A small self-supervised image encoder, trained from scratch: 32-pixel images, patch size [2, 2].
Rows from block 5 of a small self-supervised image encoder, named by matrix and row number. Rows with one number belong to one neuron. Each number is 500 + 25 x the weight over its row's rms, rounded and kept within 0 to 999. All counts start at 0. Numbers have three digits each.
After each neuron's rows are labels from the 100 images, of 14976, where the neuron reaches its highest value: "peak at" is the part of the image that holds the peak. Only what is clearly more common there than usual is listed. The data: capsule endoscopy frames (Kvasir-Capsule).
# fc1: MLP up (model.blocks.5.mlp.fc1.weight, 768x192), inputs 96-191
# fc2: MLP down (model.blocks.5.mlp.fc2.weight, 192x768, transposed), outputs 96-191

fc1.267:472529496520513476461495515559495509556483540514532444515526519500480459489521496526509527536511542487479483538525511527480472465470437485520520478525450475501531523482490493496522521446505524475525481528550502480516523517499451496501490459477485535495516488488523482526475481475456512539
fc2.267:515476513447511485515456493500474406525502514490512523524479478543498505474470549484473506538493510485510538484492515516493513508491521476503510489518571499474514492522526476455517477522514487465505478512471538507458499506518480526482487510508525465513489517474514508494454525531524503489
peak at: centre

fc1.283:462492468463504483511479493498494537538489474506496547500559544487518480515505519489495490516486516477513463556517509482465534474513446519535496456524539531526532535471539535501488483520533498503503481533520504461486495472505496442508498522493530478433437510501503491483510506486497510514
fc2.283:544480474504489497490526557508512479494524479507514462512498435514498501497505495480488527509507527521491537444513490521489493543502504479518483552501504485501528508492461525471486495481494505498518476495469447486527474517475461539477495475498491473555539526496493494497532547505486511499
peak at: top left

fc1.454:546519477527518476491527472465500482493455480487525471461487445514496517477524512531473504484458519464541495492529502484478479500527500499507572521503475511498482481515507523514522473500488519554482496476484480509483467473479494495479535467515510525502513481509501502534495525461477535494
fc2.454:517503534489495501519469504535530532542483481482467499537510508496523494475552511505486514515474479515486544497492499498512483478487520498472502482495525478497526529488496495523485459490488471484517498535483479499540495548489526462547476531486520512474457526504545486476528489555488495501
peak at: bottom left

fc1.148:510516488501483506494490525505524491520519510534459522495508475515513483452533496550476549509548448468490491468469499450477489545477518521483480509472500533554490535500537488474524487480483519465473465466520472525521514464516494512487488490498501482512505510495534552527524469472480489495
fc2.148:520503477493501523505523497502472481493466464486547470501534492463486542503499510487479485466510539493463506506506488537499487510511468483522462485566484526519507461492484484485489541474526509472459514546483499504487476518488526526483492494488515463477473481528426490490470478514519506516
peak at: top left

fc1.113:480520508458519497518498560476511532519516527468541542536504504432472514553427529484516474525488527478487512456493488459485515461503508562511503513490527509503494499489536469568471513535516494523510495471469488496475498522520498462511501495490516498516461494535487574510547508509496489526
fc2.113:510504521493493491508489503496467437534499535519544510406496468473529495493508512481437491503511500504479526539477485492544469525505491482503525451521491524490512494484479492475497470500526513549525508503530499494499470511504492534530521504504483545463480485461538514520487514471493492507
peak at: bottom left; middle left

fc1.397:544424473468522490489476500476500514499545498519457520522496484494550478507483489414488487496504455516544456495486492514497516517473476543491519478515524492439487522468535478507502524485524470489493522475492531459509459503480515508518514512507501514505509490509471468516558522505531477531
fc2.397:496508498527476492444472457480548517501503517492564525488494517503517502493477519470483516516492516544483549509528510475516507466573554466497482500491509495480489481513559517529541512478499495483486508539504504486465513465474526515540489511530494515490465470492459465493507445493517526504
peak at: bottom left

fc1.659:490481454482495509509518536480519487489513521531485483437569500529510501470511538527525513481514530480500518485514463458481471494435521512488533458491475530499531521499509465492487507460531474467507505529508515469493472458499492564481497519499508492522525505493509550486515520503493465516
fc2.659:473527501465465507495490456499477507532506511474517513541494476514480514494519510464523485491474530539498471489470469539535468553540463532496473525512533491494489499526512502440522489492466530428477518484501489486447503499490508543562470494526499472479550490517506494513455501491515532473
peak at: centre

fc1.744:480463469501499538467526522495492447507446478454476546498521450463523511540465515485498483491518496478542490496513490478503479523477514529466507500534473505473532535485527524504510471483467492500489476563475513498537480481501480555486517479513447501504483513535489515523516517518513488527
fc2.744:521511505455549480483485529489514542471510498517532527473509460506492525488493494506489469468531487501530473518484507501535497491477472502503463532524496474528472497552519538501516505510511502470490499492539527485479537557479529506465495509451472528550517491515510503452531499476495481516
peak at: centre

fc1.159:495496477450486553464518524519500499477460507516512533477522491505469507503473508492438501471513485493521504500472484483481543499504484523512505496498520519503501545534535487480465474541456466497538477527451516531519490529496471515505552476524504468502527502495500500526483488514501460530
fc2.159:509494512507519502517491478506525503527509524530502506501456479532516507504469495516525483497516492468512451515501481501497508533483513485467519523480497457498490475490490544500502486489430515507514536464553525472491522509511483508507511483492471559496491499485505505486514481479519494468
peak at: top centre

fc1.79:500527488508480456450492491548465502519514506508472494495555521530455501526494468513532523486475488498504497516489472513485449478478473507530496512530465464527510514498498500504527491490493471487500492509496540550492532515484476467491503525505487528511501501459514473522503537483533536505
fc2.79:514518518532500525481487487516527484533496540536478466514490495515499523467508509475502502513492475498533553527526526488449507513513536428539501493528505466498515497521478446501513515533537512467526504531500537490494479493455492505458450471489446525468529479524509503496527511486490506493
peak at: bottom right

fc1.167:540460507498463470497504465442475534502475577496479520481493496483490515542519458501492420540503478503470515511515450511504499506489501499510486506511450538492462467542443478476480527522513471526529512463484515534521487510528492435509473489475503530487496491479507528507452511489529498538
fc2.167:538472514481488500513478524524481485528465508496561516508516458502509499500496542464514443529468509477476502464521451507512501528509525528487441544544488494497495485484516492499515516478538495441514544513462516502447503529480463534477483468505517517505466511524496483497501505509499509512
peak at: bottom right

fc1.689:516502511518534476500499512528501475502488523476536492519500456494495518531484489465475490497476502510507488504519521470484528505467516499478495498462502550546551491501532497546522496542562480508494484521492506504481540500466501516498475524511504512539471518479537485506552513460514512546
fc2.689:451522538517476482562525523457481534508497479508510526465506510505515487493517511526500478496519474464480510496489470486490473527529506506491527463540468523453500506498500508473470492524495455513538523505517496473523467509487491495526509510528520538473506460447524530502479477538503472457
peak at: top centre

fc1.433:467507490491532486495454521501497492467516500526543478518464446533511482514493481537539489505499490475524523477532503547519487523482530505455501493457535503484492510450522499538451474500502527483496482508491445529499483461474497484500482472503471495549492510501478498495526509450530487465
fc2.433:484496500495516518511482513534534510459512455508468494483524470487509483532451538475488509522515484535512543536459496537504427474488495513477505459504425495475515510527501474510490486492507507490522544522509497497493460481514520489464481506445526499512477531523476504514534510530513488496
peak at: top right; top centre

fc1.271:541538497500496518517479511535488484473520444501502476488476551496466497487501483541469540498511463525486488483489517495454505462522515480555512472538516499499485497554513487538516466506500458511466516536524534478432511516448534527528480529508476486471494489523490487463519526470497476538
fc2.271:497519478473537487514488512506486492507479494455510522471475482472497527513455516480509520462511442509513471460497503472515557521484492516508526468507515489531491514536543490475530401489502491507452476516473476474480470530460523494495472518519491497496464472488490510481543492508492506556
peak at: bottom left

fc1.22:491517508503533484524504528501469502473502522507555485494530435545490490555480487520534510507495507491471533524514483513492505489458475481494545528487580506499469533480483480533470462500502449506475521514519482527491498488470530463512456471509531481494469513481473492497532503478491514481
fc2.22:515511544498494539526493536528478508485506435483466492509486486510489489520493537492508471466472490471498531565465522489542464511481480527469493470508499505460490461504520520517500492475508489447503485492485482499509542475503471508547500526471549500503481500507510554463563533522506509474
peak at: top centre

fc1.601:489504510514458524505523488528519500504500507530458551532471506455513494509494494477481499536468471529488441507464522477471506531448468509501514504506528542508506469507482478478494489520534483490494520501514507494471483483444537496520511505522511491476521517574474511495494541480535479526
fc2.601:467481481509524476515497502537522551453541474518468467523507471504563483475511524504483505532488513511533488488537522480458486470519514488504512493499502447508485522499463482542507487526527496470519489523520514501513538548495477511519471514572514509520489489465524495453522464522490529513
peak at: bottom left

fc1.548:461510513422523498478485531472491502510522493545511528494539495537505494545461493481489507522507522503509497519456518514478546480488502524510544526477505504513524501488461511456503462452463476471499496494481518479495515505505472450479525521517528496477492518500471552502488516502504544470
fc2.548:517493530478531534494497513478526485510475566480485464539514503511438514497472523526509463521502522532499521494486518496517496526542531477503520497513489483518493484534495500505506451502464500516498490562491483486440460532495516563461493480486450525538548468520495526516535497473496497509
peak at: top left; top centre

fc1.577:473523471520515519500490464531513499472506465500510441451513527505474471523491488497479521501474489518495494499542503509525491495521493489503540425536490519536487443528496520549469461512442465471507564521469522498500495509532509508477491522508482511496504489484511503488463493473491502445
fc2.577:531499497480506515499509521479530484490494459506485444494465511488544506545540508505489520519497480529526484471491499498480514449502440523513518449503513495523519518500515471509544490498472488525471475470527438505473508569476489520507439520545483492531441451514518506473478511543515495492
peak at: bottom left

fc1.335:517520491473514479468485533501550482502470495487494510484482472476480531459502503505526428518538477523533478530493474467504497510578497480524513503529467483509523485516452487485494474525448500523437487545490488474501522514501471502492534550516460508502472444468512502491534519497481474501
fc2.335:516504534463537509525453503466499530507557522476513479473476528494493505524511484510481515520508538482482525522498479515517466521549505524478464478492475495505507469444470527485545478533525492503549483511505527535510425507480497509483494551521478499532503537523487496478507481537529511497
peak at: bottom right

fc1.614:471484528516518540488535523464489473486498528470473523492457520494504476476523476470440512503518523483448467476502534522510501513458549520511512493476524522521490524463536476494501477486526498497520484507476526472536500479491509474520493481492506503534502484456493494484547510515479514498
fc2.614:472501516484506514530491482470519502500533519513466499526471478481477485543498468530500479473529524497484472498475494548529478498496515492517493511537478523454495540475478484502522550559491494453468502476465502482558510485495517489490493513481503483513520507466482482553538464475509514501
peak at: top right

fc1.285:509499481515502517491536545491503521461488510509501524508498484494503496523491503543466498493475481470513494542523456465532491462488463552492518523527495462521522486502510509482551490496502524454489475483525451504518516537441476515530575480475537518496455488497472528505507503517455499509
fc2.285:544438537522538491523461503520458486517532540522516500498497524486471500484532474480469521501543498502450522487493531500528474493531508492503463522516526530494491481511497496482485487526455473506496516509431488482486471530517485453440527523477476480492530480482524465472531550502511494514
peak at: middle right

fc1.627:536494476499504564535502476479516515505473500534456556518457481490546479515486470546461484501504465478520477505510543482494508481487526479462494487541495534519507474504529516512526501494476473495463472516476489524467495510473520535495501524509513477468452427523507493480480525508483462513
fc2.627:474519509466505546454489490492475504483517498469490520457524503493495525511505553516497515509471530500488493477502465491484511468508501517481492499485512465538519496475482436474558505493548489488496518451511516482453494493496505494485535516527496525542520508478573437513499508506469537530
peak at: middle right

fc1.59:493509491528518537478503533452522527509458486493502501531527523503508467458507470511473501515443510508502487490533465514497477496502488479546491510498506479531485519491460455470517512506562482518494524539466463546584496521498489500457483477446479468520505512485494471492520506505524538494
fc2.59:470490514525513511505494521528474511505535546483477489561546485518508468493506519513460503524520505512520493525519489542498514524517482500465499479514480471501479507478446505486472504550497487495466497458503492501481516516509510476533564525491502529492493513499478498475470463463494499446
peak at: top right

fc1.537:547503510525498492513516506488490498512505522486507441471567493483518479473482538497510490494503516471498491509519497535500484494529514527515463490508545508485540480503495508510549490468468515497493489500515530548519438442514507500499503483486483475494479499490458531533530507578493486500
fc2.537:479512507476482507506537480502518478462545505481525508494469508517498516533472497441506519485471499457473489473462510513466527502491445557457503475481480473494520504467526499500489515468526513540489503464528478500498494497501513517531494464496522520528470501516505499462475519472511514489
peak at: centre; middle left

fc1.407:515511483536488528504581506490505502531492512537481497426533466496529501527479535467465487496475498538496499489492503517482515497518473517480503517510460489549509496467481522472466520480498546492519479523501437501485465467488512492514526456482518492515467511492490528519462497481489477513
fc2.407:475488537478482505549466529491500492480517512478513506504490537511496512485519505516515457521581512490488487509514465474548472505470505445519514479522544469492488468524541494543522464533472498513515489435484503548502525510456481484492497524536508501470530461549507504483513473490507503461
peak at: centre

fc1.600:470483487512506516517511539503479513514457464486480506467500498477556505522471453477515459454485522525472532471441464480485503502502460509492532475510476479503479471442506490543476475497505572480490495520533506481476474553522474466505503521511515528520483521488483517526501517494474453495
fc2.600:541502509483484512533486500504481504476507508484476537507491523497524499492488514489510479471489518524537504466552493518499482494529490464530488477462492451556482468498535507498461465472467506489531486526535448546507478493502483487522486522490516515469503457477479492496524504501503461473
peak at: top right

fc1.583:522480469524459548483497493513522453506470483503474510482488549495502522495468541491499486517482525505508492512498456500490542481469503540531455504516510476533490487539469500496508500484432486508498484511486514522502468510529517519485484498521490503501494524517493484507519544498492447508
fc2.583:514479482541486509518506507487445495463465500494492482492530512487491482503489485520522500504533497481555467514475502548537517504564472527521508491523484486502527537443538506528530479471523506499504470514533516424499499494490548452512507522501475466496490531503482524476527539513517553470
peak at: middle right

fc1.28:520544484486512501492491505512457520519538508519516506476488491509519469519505491548506512479470500519516468509500439471461479493520479486506493507465520505452509481502518515510512492509540530517474470478506509508529516491460493458484507490469531484525542517463545523518517498525506478498
fc2.28:527479495521489490509504499519550523526458506429477487538487508509472522513485475467511520493497490521496523519504532468508525520560489533500480462517441511547566526495495501486497488493497499538535534532530517460518461482480491504501492524492472495528512507501478499476522502508442509490
peak at: top centre

fc1.657:535463493506537497523475489460515520484489512520551553467517428480468480538522508495522522494498482490489507566466525526510496516492485511509504448481483491506469495511496498471538530477495519513485480549493505497506506542516496481478460498544467527505532529473501513497489522474523459481
fc2.657:546498513537548486510505486481519497499522516548543509530521455490527486510499489483496505478505497465463485528454506506550483492470498511507469467500452498458515490515524504513530559483483499511519452584529528523529487462513503502479440522519509503516535501544469532520478476480502470479
peak at: top left

fc1.180:459516535493501523513503488507504464489484519510512520510452504529508491476478441482491533488550544461507497523523518559482503513468550505514461481509481521488511525503495447483487487462478509477473504496491542476521499488465500482503516501513495516505515521496482493476541492477441476467
fc2.180:482500524528525556519519520461485496491503511505508457501432464530460533558494423515495505489524511519500468508483485581509519512523503517544509500521454525507519479491498469500515513531494511486475502457468519505510511472484530493517498466490486508509546475475467470504530458449485469462
peak at: top right

fc1.383:535485513519547476464509507500516506528494505471485474493528468510486486493465500515510498492501493515458483494505504531489473463478453445504459519535500500524496482520501517521522504525509490449513501478485481498510454477509531482477452492514521515496486492470528528466532484463504508447
fc2.383:514514523489503433525444502505504530516475503513535494458454515480505450473499513513481469532512504468480453487573510522506508467491527482526459538491497467513489525517540485470500494485523493496466495506503501488502529509475535567528509487528502496506489512536506488512510489516482528468
peak at: top left

fc1.703:522504504522482463483500454504519488520498471514506553485468538505540527566508510524504496530531481460514483512477469493451521510496478501486489476468517495567501517502506501504512508517483500515496480525527494502476483470483503512531549514468505509495468429508474536495480525496528451546
fc2.703:457497511457503469511492480545453489488529494464489441546519481513457483455480502522538489510515525510484498497510495494518512459502518528515551534515486501477500522480482502487491489473497539516525473482468483479510492470547517495474486499536501512470547495468464463501494513548481548513
peak at: top left

fc1.82:523512515527521480522513501476516538489504510483504470529526432519499487531521540519500495441494475496462492463535485509473517522522499489535463504516512512523453518467503503512487488521480475509521503522491472520465450475457487498532449549498511519507493498459506487461447512470502470484
fc2.82:462502455490507520475470538496485511494483460546471466517509525475531515539468524538509489505549520518471521544495564529477502482512483521513552510484498499506492525497541478518497493486539483490458505523521446529529484536491500531499539502473566509501464502490504476517491487545493492517
peak at: top right

fc1.652:520495466465529551484512515488528496505486467493502506495453485526494488465502499462489476509473515498510483494510544546461546502459480481525467469511464537509513475501499525510491492547534495507488481496501480554507476534546497500537508523509527497478499481577488492529546487490491473469
fc2.652:488542483509498504474476463475478483489478530497517506499537493497484512519411516500514511501487490522484540502489483483471508500503529492497478515494535464468475496477541521565467502481502511504506543462511477490497444483497477482478491497520448532495487521446509496461532461506483530488
peak at: top centre

fc1.491:518484493468534506492477494457503491538500474512484520510463534492468522510496466460494540527534474502500504524513497496478484498485499488516486529478454564486505492506514507551509518506490564505471535488519495471511480540542475506526549488511512516509501498528486488519521527513485476489
fc2.491:523496514483455495477515469481494507511502541474502538509500513524486519500546535464475527529540533488474551513499466506543487524549530484513497521485546450522501467490456459484489506564529478537499504523508495485524464504516532507514476473524517476471473528508489462487524517545554496485
peak at: bottom right; bottom centre

fc1.237:498461494511524507518486500484496518493505485490465492492538518516473511502480488509497468523542472551493532494495527543483496525475508480499521487450493515487534499525456512516552532456499528492482550504499536515513477479495498492489474445496489485500507469470472518486500474526467577476
fc2.237:531529489496475489524506461514536508509483503485510542503519520497503476488491484494500527536538505483476482542477431507495483496514515501486465567470494511484509475495540486488479502486463512496490510525494545485463495457499488516511521525503507507513480516518494468483491537476511465520
peak at: middle right

fc1.507:508525489473483494483519510533516475494499501498487482539483462460463491533497568504482523475488484489574538496477448453528464422522459523485468464505477534498501543509491448505546501465512516488485517520504492485510487474536494538510557479500491499538503491489460531527505503534505508509
fc2.507:510523489533509498527475534523499505506479523476528520479489465508523512475489512465514479476487520521461472502491520546477489506474508449496490511495489502495535475542519508510462493511479519487479529450485524499477445480495498516444487519505504515487529448533532538511524487495502472525
peak at: top centre

fc1.203:480475535502481457470483550522473504514519476469472488549475515480479494491461478468485513522507540517521510488461506438513508488510448494535489536511510489523513480475531499499474485543515511542493523514471478514516499549518461483507471519457522513507551515543496522466524498482500490504
fc2.203:501466476477480462483564491489539481513479505525459483510508505485460482517523499466483507537511514516510492471505492527513517470548486524486487501516493511545479525516493553478454506529498500505485488491548511474506505479529457483494516483491488476545530493532475530485501488511523524527
peak at: bottom left

fc1.258:508490518501518520506489499496506450485489486533493534500492467476517467531519473491494509543515462518479485530497495551507530513530489536485506481528473501519482438517478448475501490507508527489449518515493535480517521542493493465501509504543525504495514470583449488473480515480496495445
fc2.258:512496493481536496589549509495494506493503524565476484510505477533508506517484498510550489514548483500501494525515496562506510465525503552487460527501488481476521462520495473506515533507515511517500501547449484513529480488522474535503450500511502552534486488504446475473492489488457490497
peak at: bottom right

fc1.306:473481530470511517468513560529510510506497503460491508507457532545509511455482506515535488504530505451487540487520511508498457499501468493492494452513514487492500442504486519500468516543504523517503529507557476491493464462509499474526514535518488503508545492522489505513510490531493527534
fc2.306:473552509472487467511480507472461533474478508504474536504526529518494506537481521477471513483494487485530564546496541473501480507546534461494506511432490543488510515478526543447478502536471503539445499483546481492494473489451472487479523461531495491476498528520498478477512486485526482498
peak at: bottom right; bottom centre

fc1.254:495505532449475497539526495465514530496469471481461478439520506530468500463513544453499445506512528501513524492556513534504511481483502485499466487551482521507513523459482531513467496466525509468546537496501485465490452508499548531495517494524499507479511502544495555495518534465512494524
fc2.254:517528444517507479504472492496502494482535483497529529529510505481515518537532485534541517505501527531509534495443514483519464533489487502491534551453492489465527477498488475517505466513492510473510470522476442522521504507464505477520493466475529523507497522483529552456468510522445511546
peak at: bottom right

fc1.496:444509508511547473553482492529491456476489489496501501496491477501513519531457498513553467495545514482478509480485477513511502470486485533484465497441552551499527517514514515525523510496524475441497513501497465463518459509495477525530491493519526508494422499491490461500496468492522502491
fc2.496:509501523505499493515507502498479495499460484516538528494522501522479472514477514468514473527479462493503463440524523557543502513539561456503522482545506440479454529515513477479491538468504508484454496478505482484488489480514452517534510545503504464485528525464538524546487494527464501482
peak at: top centre

fc1.706:495574490471494499495493488547479523515467450458486481466458545506469485527524479534470533480478468514486490511503523509494520506477513519523516454536508527519480446535506523511521442501478472487477480547514503482468496472475517483498470496521491532462498489493458474480496485498507466486
fc2.706:519524456450508474496501497495494488466478461479529434492431481505466512483519522485497517490495456519510493443471515485536535469459473498470532478483479504466493531485535505526527439505522529563472479486456448490456509494476514489496477491479463464502511481501518540513527538498507476529
peak at: bottom left

fc1.435:551516510527528509459541474504462491519469535509513493519493493492468507505552501519482473475519492467509535462538536504512523523516510523512493488499540443517506482492458498513520491502526465504513501483499538441499480498491524491494453534475486500515495541496500472486466494494524519514
fc2.435:486484513516531457541466497477494493507435488466502488458561496530485481477454524479473486523540482502451465519502511550508496498491465506490470479519479500507528486480543456537509512507504508527509532510564480511523496477485519465466487486517509560456530475495575496458521495496471487577
peak at: bottom right; middle right

fc1.411:507488503516489523525478505468473484514481516529451491494479529472519488467469519479507501493504519476490501516482546502518484532512517524474470550458486541509492475436513499496443467491543486512481484487515495485521507501496495484468471514483543492522506508504493471440512481496510539506
fc2.411:445482477495540488505512504448524540510546518482496509502504481520483490572491466503532478463461504528495465451486496511533441510436466507500467503516490495504491505466501475530517513538469497467481505490508458491508493515476569494549523525500492526503563476468504510511529503509480504465
peak at: top right

fc1.358:529510467504500514499508487487525476517518515553531493495540486498515482474493507505494481496477501496505486515463438465515488496503513505513470509494557570477476521510489482479502463481480480489505450475449555481489461441508557503496500508509550516507446503525463483540531457501503484480
fc2.358:545501513508471487498508484505478519437484511502503480519531500541506526495494529460539524505494480496546456502465522538453532524516461517494490495491506463481537504500470512518492487511471518519500496486555532470483473467484502481499529491463487497517449536494519541461527491506469471467
peak at: middle right

fc1.384:463510501465513509532501522496495519475517506521475509459555525489516486516496520498457493490508544468474525511462478525504495498486518471502489476493498449534500556517530531527488424550497508490526495502488494468505491465473480466507500506493532528485477473481501518504517491493479487476
fc2.384:547506522502476506499540510485496467511554488496504470497506459508480501504508533466480509505495535505516501502528528507472499522509505488472472530505512533510449468469481542499521516504453507488482424461512486514561477563476495497509510521530521499510485509481503484512485505527504494500
peak at: top right

fc1.514:474542523493475520470477506487496563506519523472505520475476487539495489497513499487485523486555490489472511546498498519462443512466544504488519522489531502513501478471514514516503490515532515539532497474493490478489498506521514522482507526471516536502498529457524489526513510486444482493
fc2.514:472500498530538504506502506421544446502491459461503497506479504506461525511478512526474481506501486490493509452508463510485482516558492502555521494519485448488464533475458493447529523448546520497529516445490506502533504468536525457536525485491454507511509501471500492538499471482496528501
peak at: top right

fc1.128:437496528495508485468491534477470479536489527527493487499477528529509489502484467499486498479517507468498455472493512514508470488485525492511485541490463510495538485472511455497505520489505493489540511495493517470534493503468476481545513493459535482487507538473508463469499492514484545497
fc2.128:480499533514516519517513489462484503486545516516460468486454476505430533548506483495495494459520527487480477450532494576519503529515497501538517473522453524495511479454468477463490469539492503480494493461473483490540478498514539511531522479520531503512520499477485472501538485478478483466
peak at: top right

fc1.670:501503479502518489524481477494504507497497484461518504500485473546473481482503522516528510484508504501510552489465529544558532486480476501492547488497506516482454473474529498514504498469517499503473487565488515524496527489521472508436502477497489506526509491498492470538494475489501447498
fc2.670:513522525510543534466494511496521511511474492479522516488514470472510449514498527531487518412513517497484475514512483522503426505484535487531490457512534513500502517518498465479489544531520475478547475474522489500497467489505501490529515494452460518547481501477512537496499524507534485480
peak at: top centre

fc1.760:486473529491460522493458501499489477486524509530483530497514524481525470469532474483465509529487513474475481519443489511512511520495544522550492485533491563475491506557463512490506548551521482529529541471508514474500468518499498524476517505514478528453504492543492510494498490523496517546
fc2.760:502526523506490495499490520524486524442462494473500527510486455504474492508505515538532499514503482547478523504505487497503484482452473467455524495512436490507483529467484499535475493501504497475455536483466504504495534484476503489514472486500530521478475529474555544507506509530485485470
peak at: bottom right

fc1.193:468552487511516520518537496500502465487513510471490498510494486543488524515469534491503506497543497495502507534487453435480486482481513478507481510493530492512493554550493492499469525521502499542453512518545540462457511493498502487512489510510481532547505492499482510494527516494507508536
fc2.193:543493534483469527480467511498488514471520506505472507536461533478540463494520528525513461506485480510465522486440530500468530510539484506491500505484484507511492476483517505493493492459507513526498524509478471504508503523476526448518539510517471527438532497481482527496473541506490471514
peak at: bottom left

fc1.562:530483512479523514479514486459526455533503533546480534500529454451478459543502534472463487505536457488481525533501520516454533512498508522495533522516515577507505483537518487492505486496498461509508504512469528520485502496498504486518529546510502504461473476511454545516472530517452497505
fc2.562:477498515460520497462535472481534506524528526490510559494488511484507515534488463477455450485499476527510504535524489521560518516545531518493501543481459470484501457508519469483523494498525505516520511558464518461507489511485489520481458479532482542526511479531541497494512441499519508515
peak at: top left

fc1.126:504493442501474520492536496494545452495485478473483500498496493485557519499493539492475489478499510495524519494480472531510489505479480503488496497493515524518485520510562497522512514494471465448489428527473484491523524506529462534480515480514457522510526480550502495491506526485526497554
fc2.126:503532516476534536492475538488460505478471474524495512489518453484503470489555473561546507497529500494517500534515506498497516503516480496484488535530467519483476544479519483542463532474503510520512489505519530505485505538476506456469533524478459521504513525490497545473525507505504469465
peak at: bottom right

fc1.239:504556487507514515453527529496503499506471499532508494494476550478484481521501540529500482480518497525508505492495492490477539480462468520468525486458544526497526543485461490482559512489505460492500513465500503504499503522479481519479525521490489519505470470512513520512469472523489530516
fc2.239:485488491512466473492472482521496511506535512517492520484515494477504506531510537531491524516492502479506521488473461477493515469503515480533524547533482520502487457516500497497433495492493536498519517510500447515554511474516488509512430530497542512470473543435468475516510483539470490470
peak at: bottom left

fc1.437:470489498505480532519471508501507488487522511462445520482486499510510459534484516473522510497467495485496527518520536496465492468477468538506498494501539459482525534481497473493494540506504528522475503516492519473500495592540509472534503483530488500485457550487456471486517523525465528504
fc2.437:484552493511516499521486492529506516478501507498519484533495531444514521444505502528510489553436485503441499503486520489486476485519481508505508500474562504488551532508514516509490528543531483467478479484515494496497469495504506495524476508525516539460554472508494504512482462489459521549
peak at: top right

fc1.764:508471505503495520482423505544464554497516518496511514497479497544507492541508516499505516476509459507466492515513526483500521517479518474491484494487531465494485516470520501486459527538472467478479470525481470559518530499506526512516496479493494547459478536486514457442507473522435504453
fc2.764:481479436477500490515451465478494507516463444511520506552501517477514481500520522525515510490520467499491567500524538508503494490458519485509469509463527461469477480515465523479495516523537543487481511512535513505484481510500541518492524476414545482518507465501465521493485527541488513528
peak at: top centre

fc1.618:553506459527524523485493517517541497543509482498491519491489458541499477465487505474503511511522524528503491524496487496526453533513504508534516494502487519462487491510410486480492469484502529522503454494482413466501482539473529548486514484494488488532526538529486495546493538477512492490
fc2.618:462477480504482499492506470489521494505519482556510497540507512507515478482430530489490528506515492460523478499525536497549522461517468489483523535460496483492523501449532500535510506530534486521524486480551510505532507516468485511513490492510538558479490471526493483504461480483487493478
peak at: centre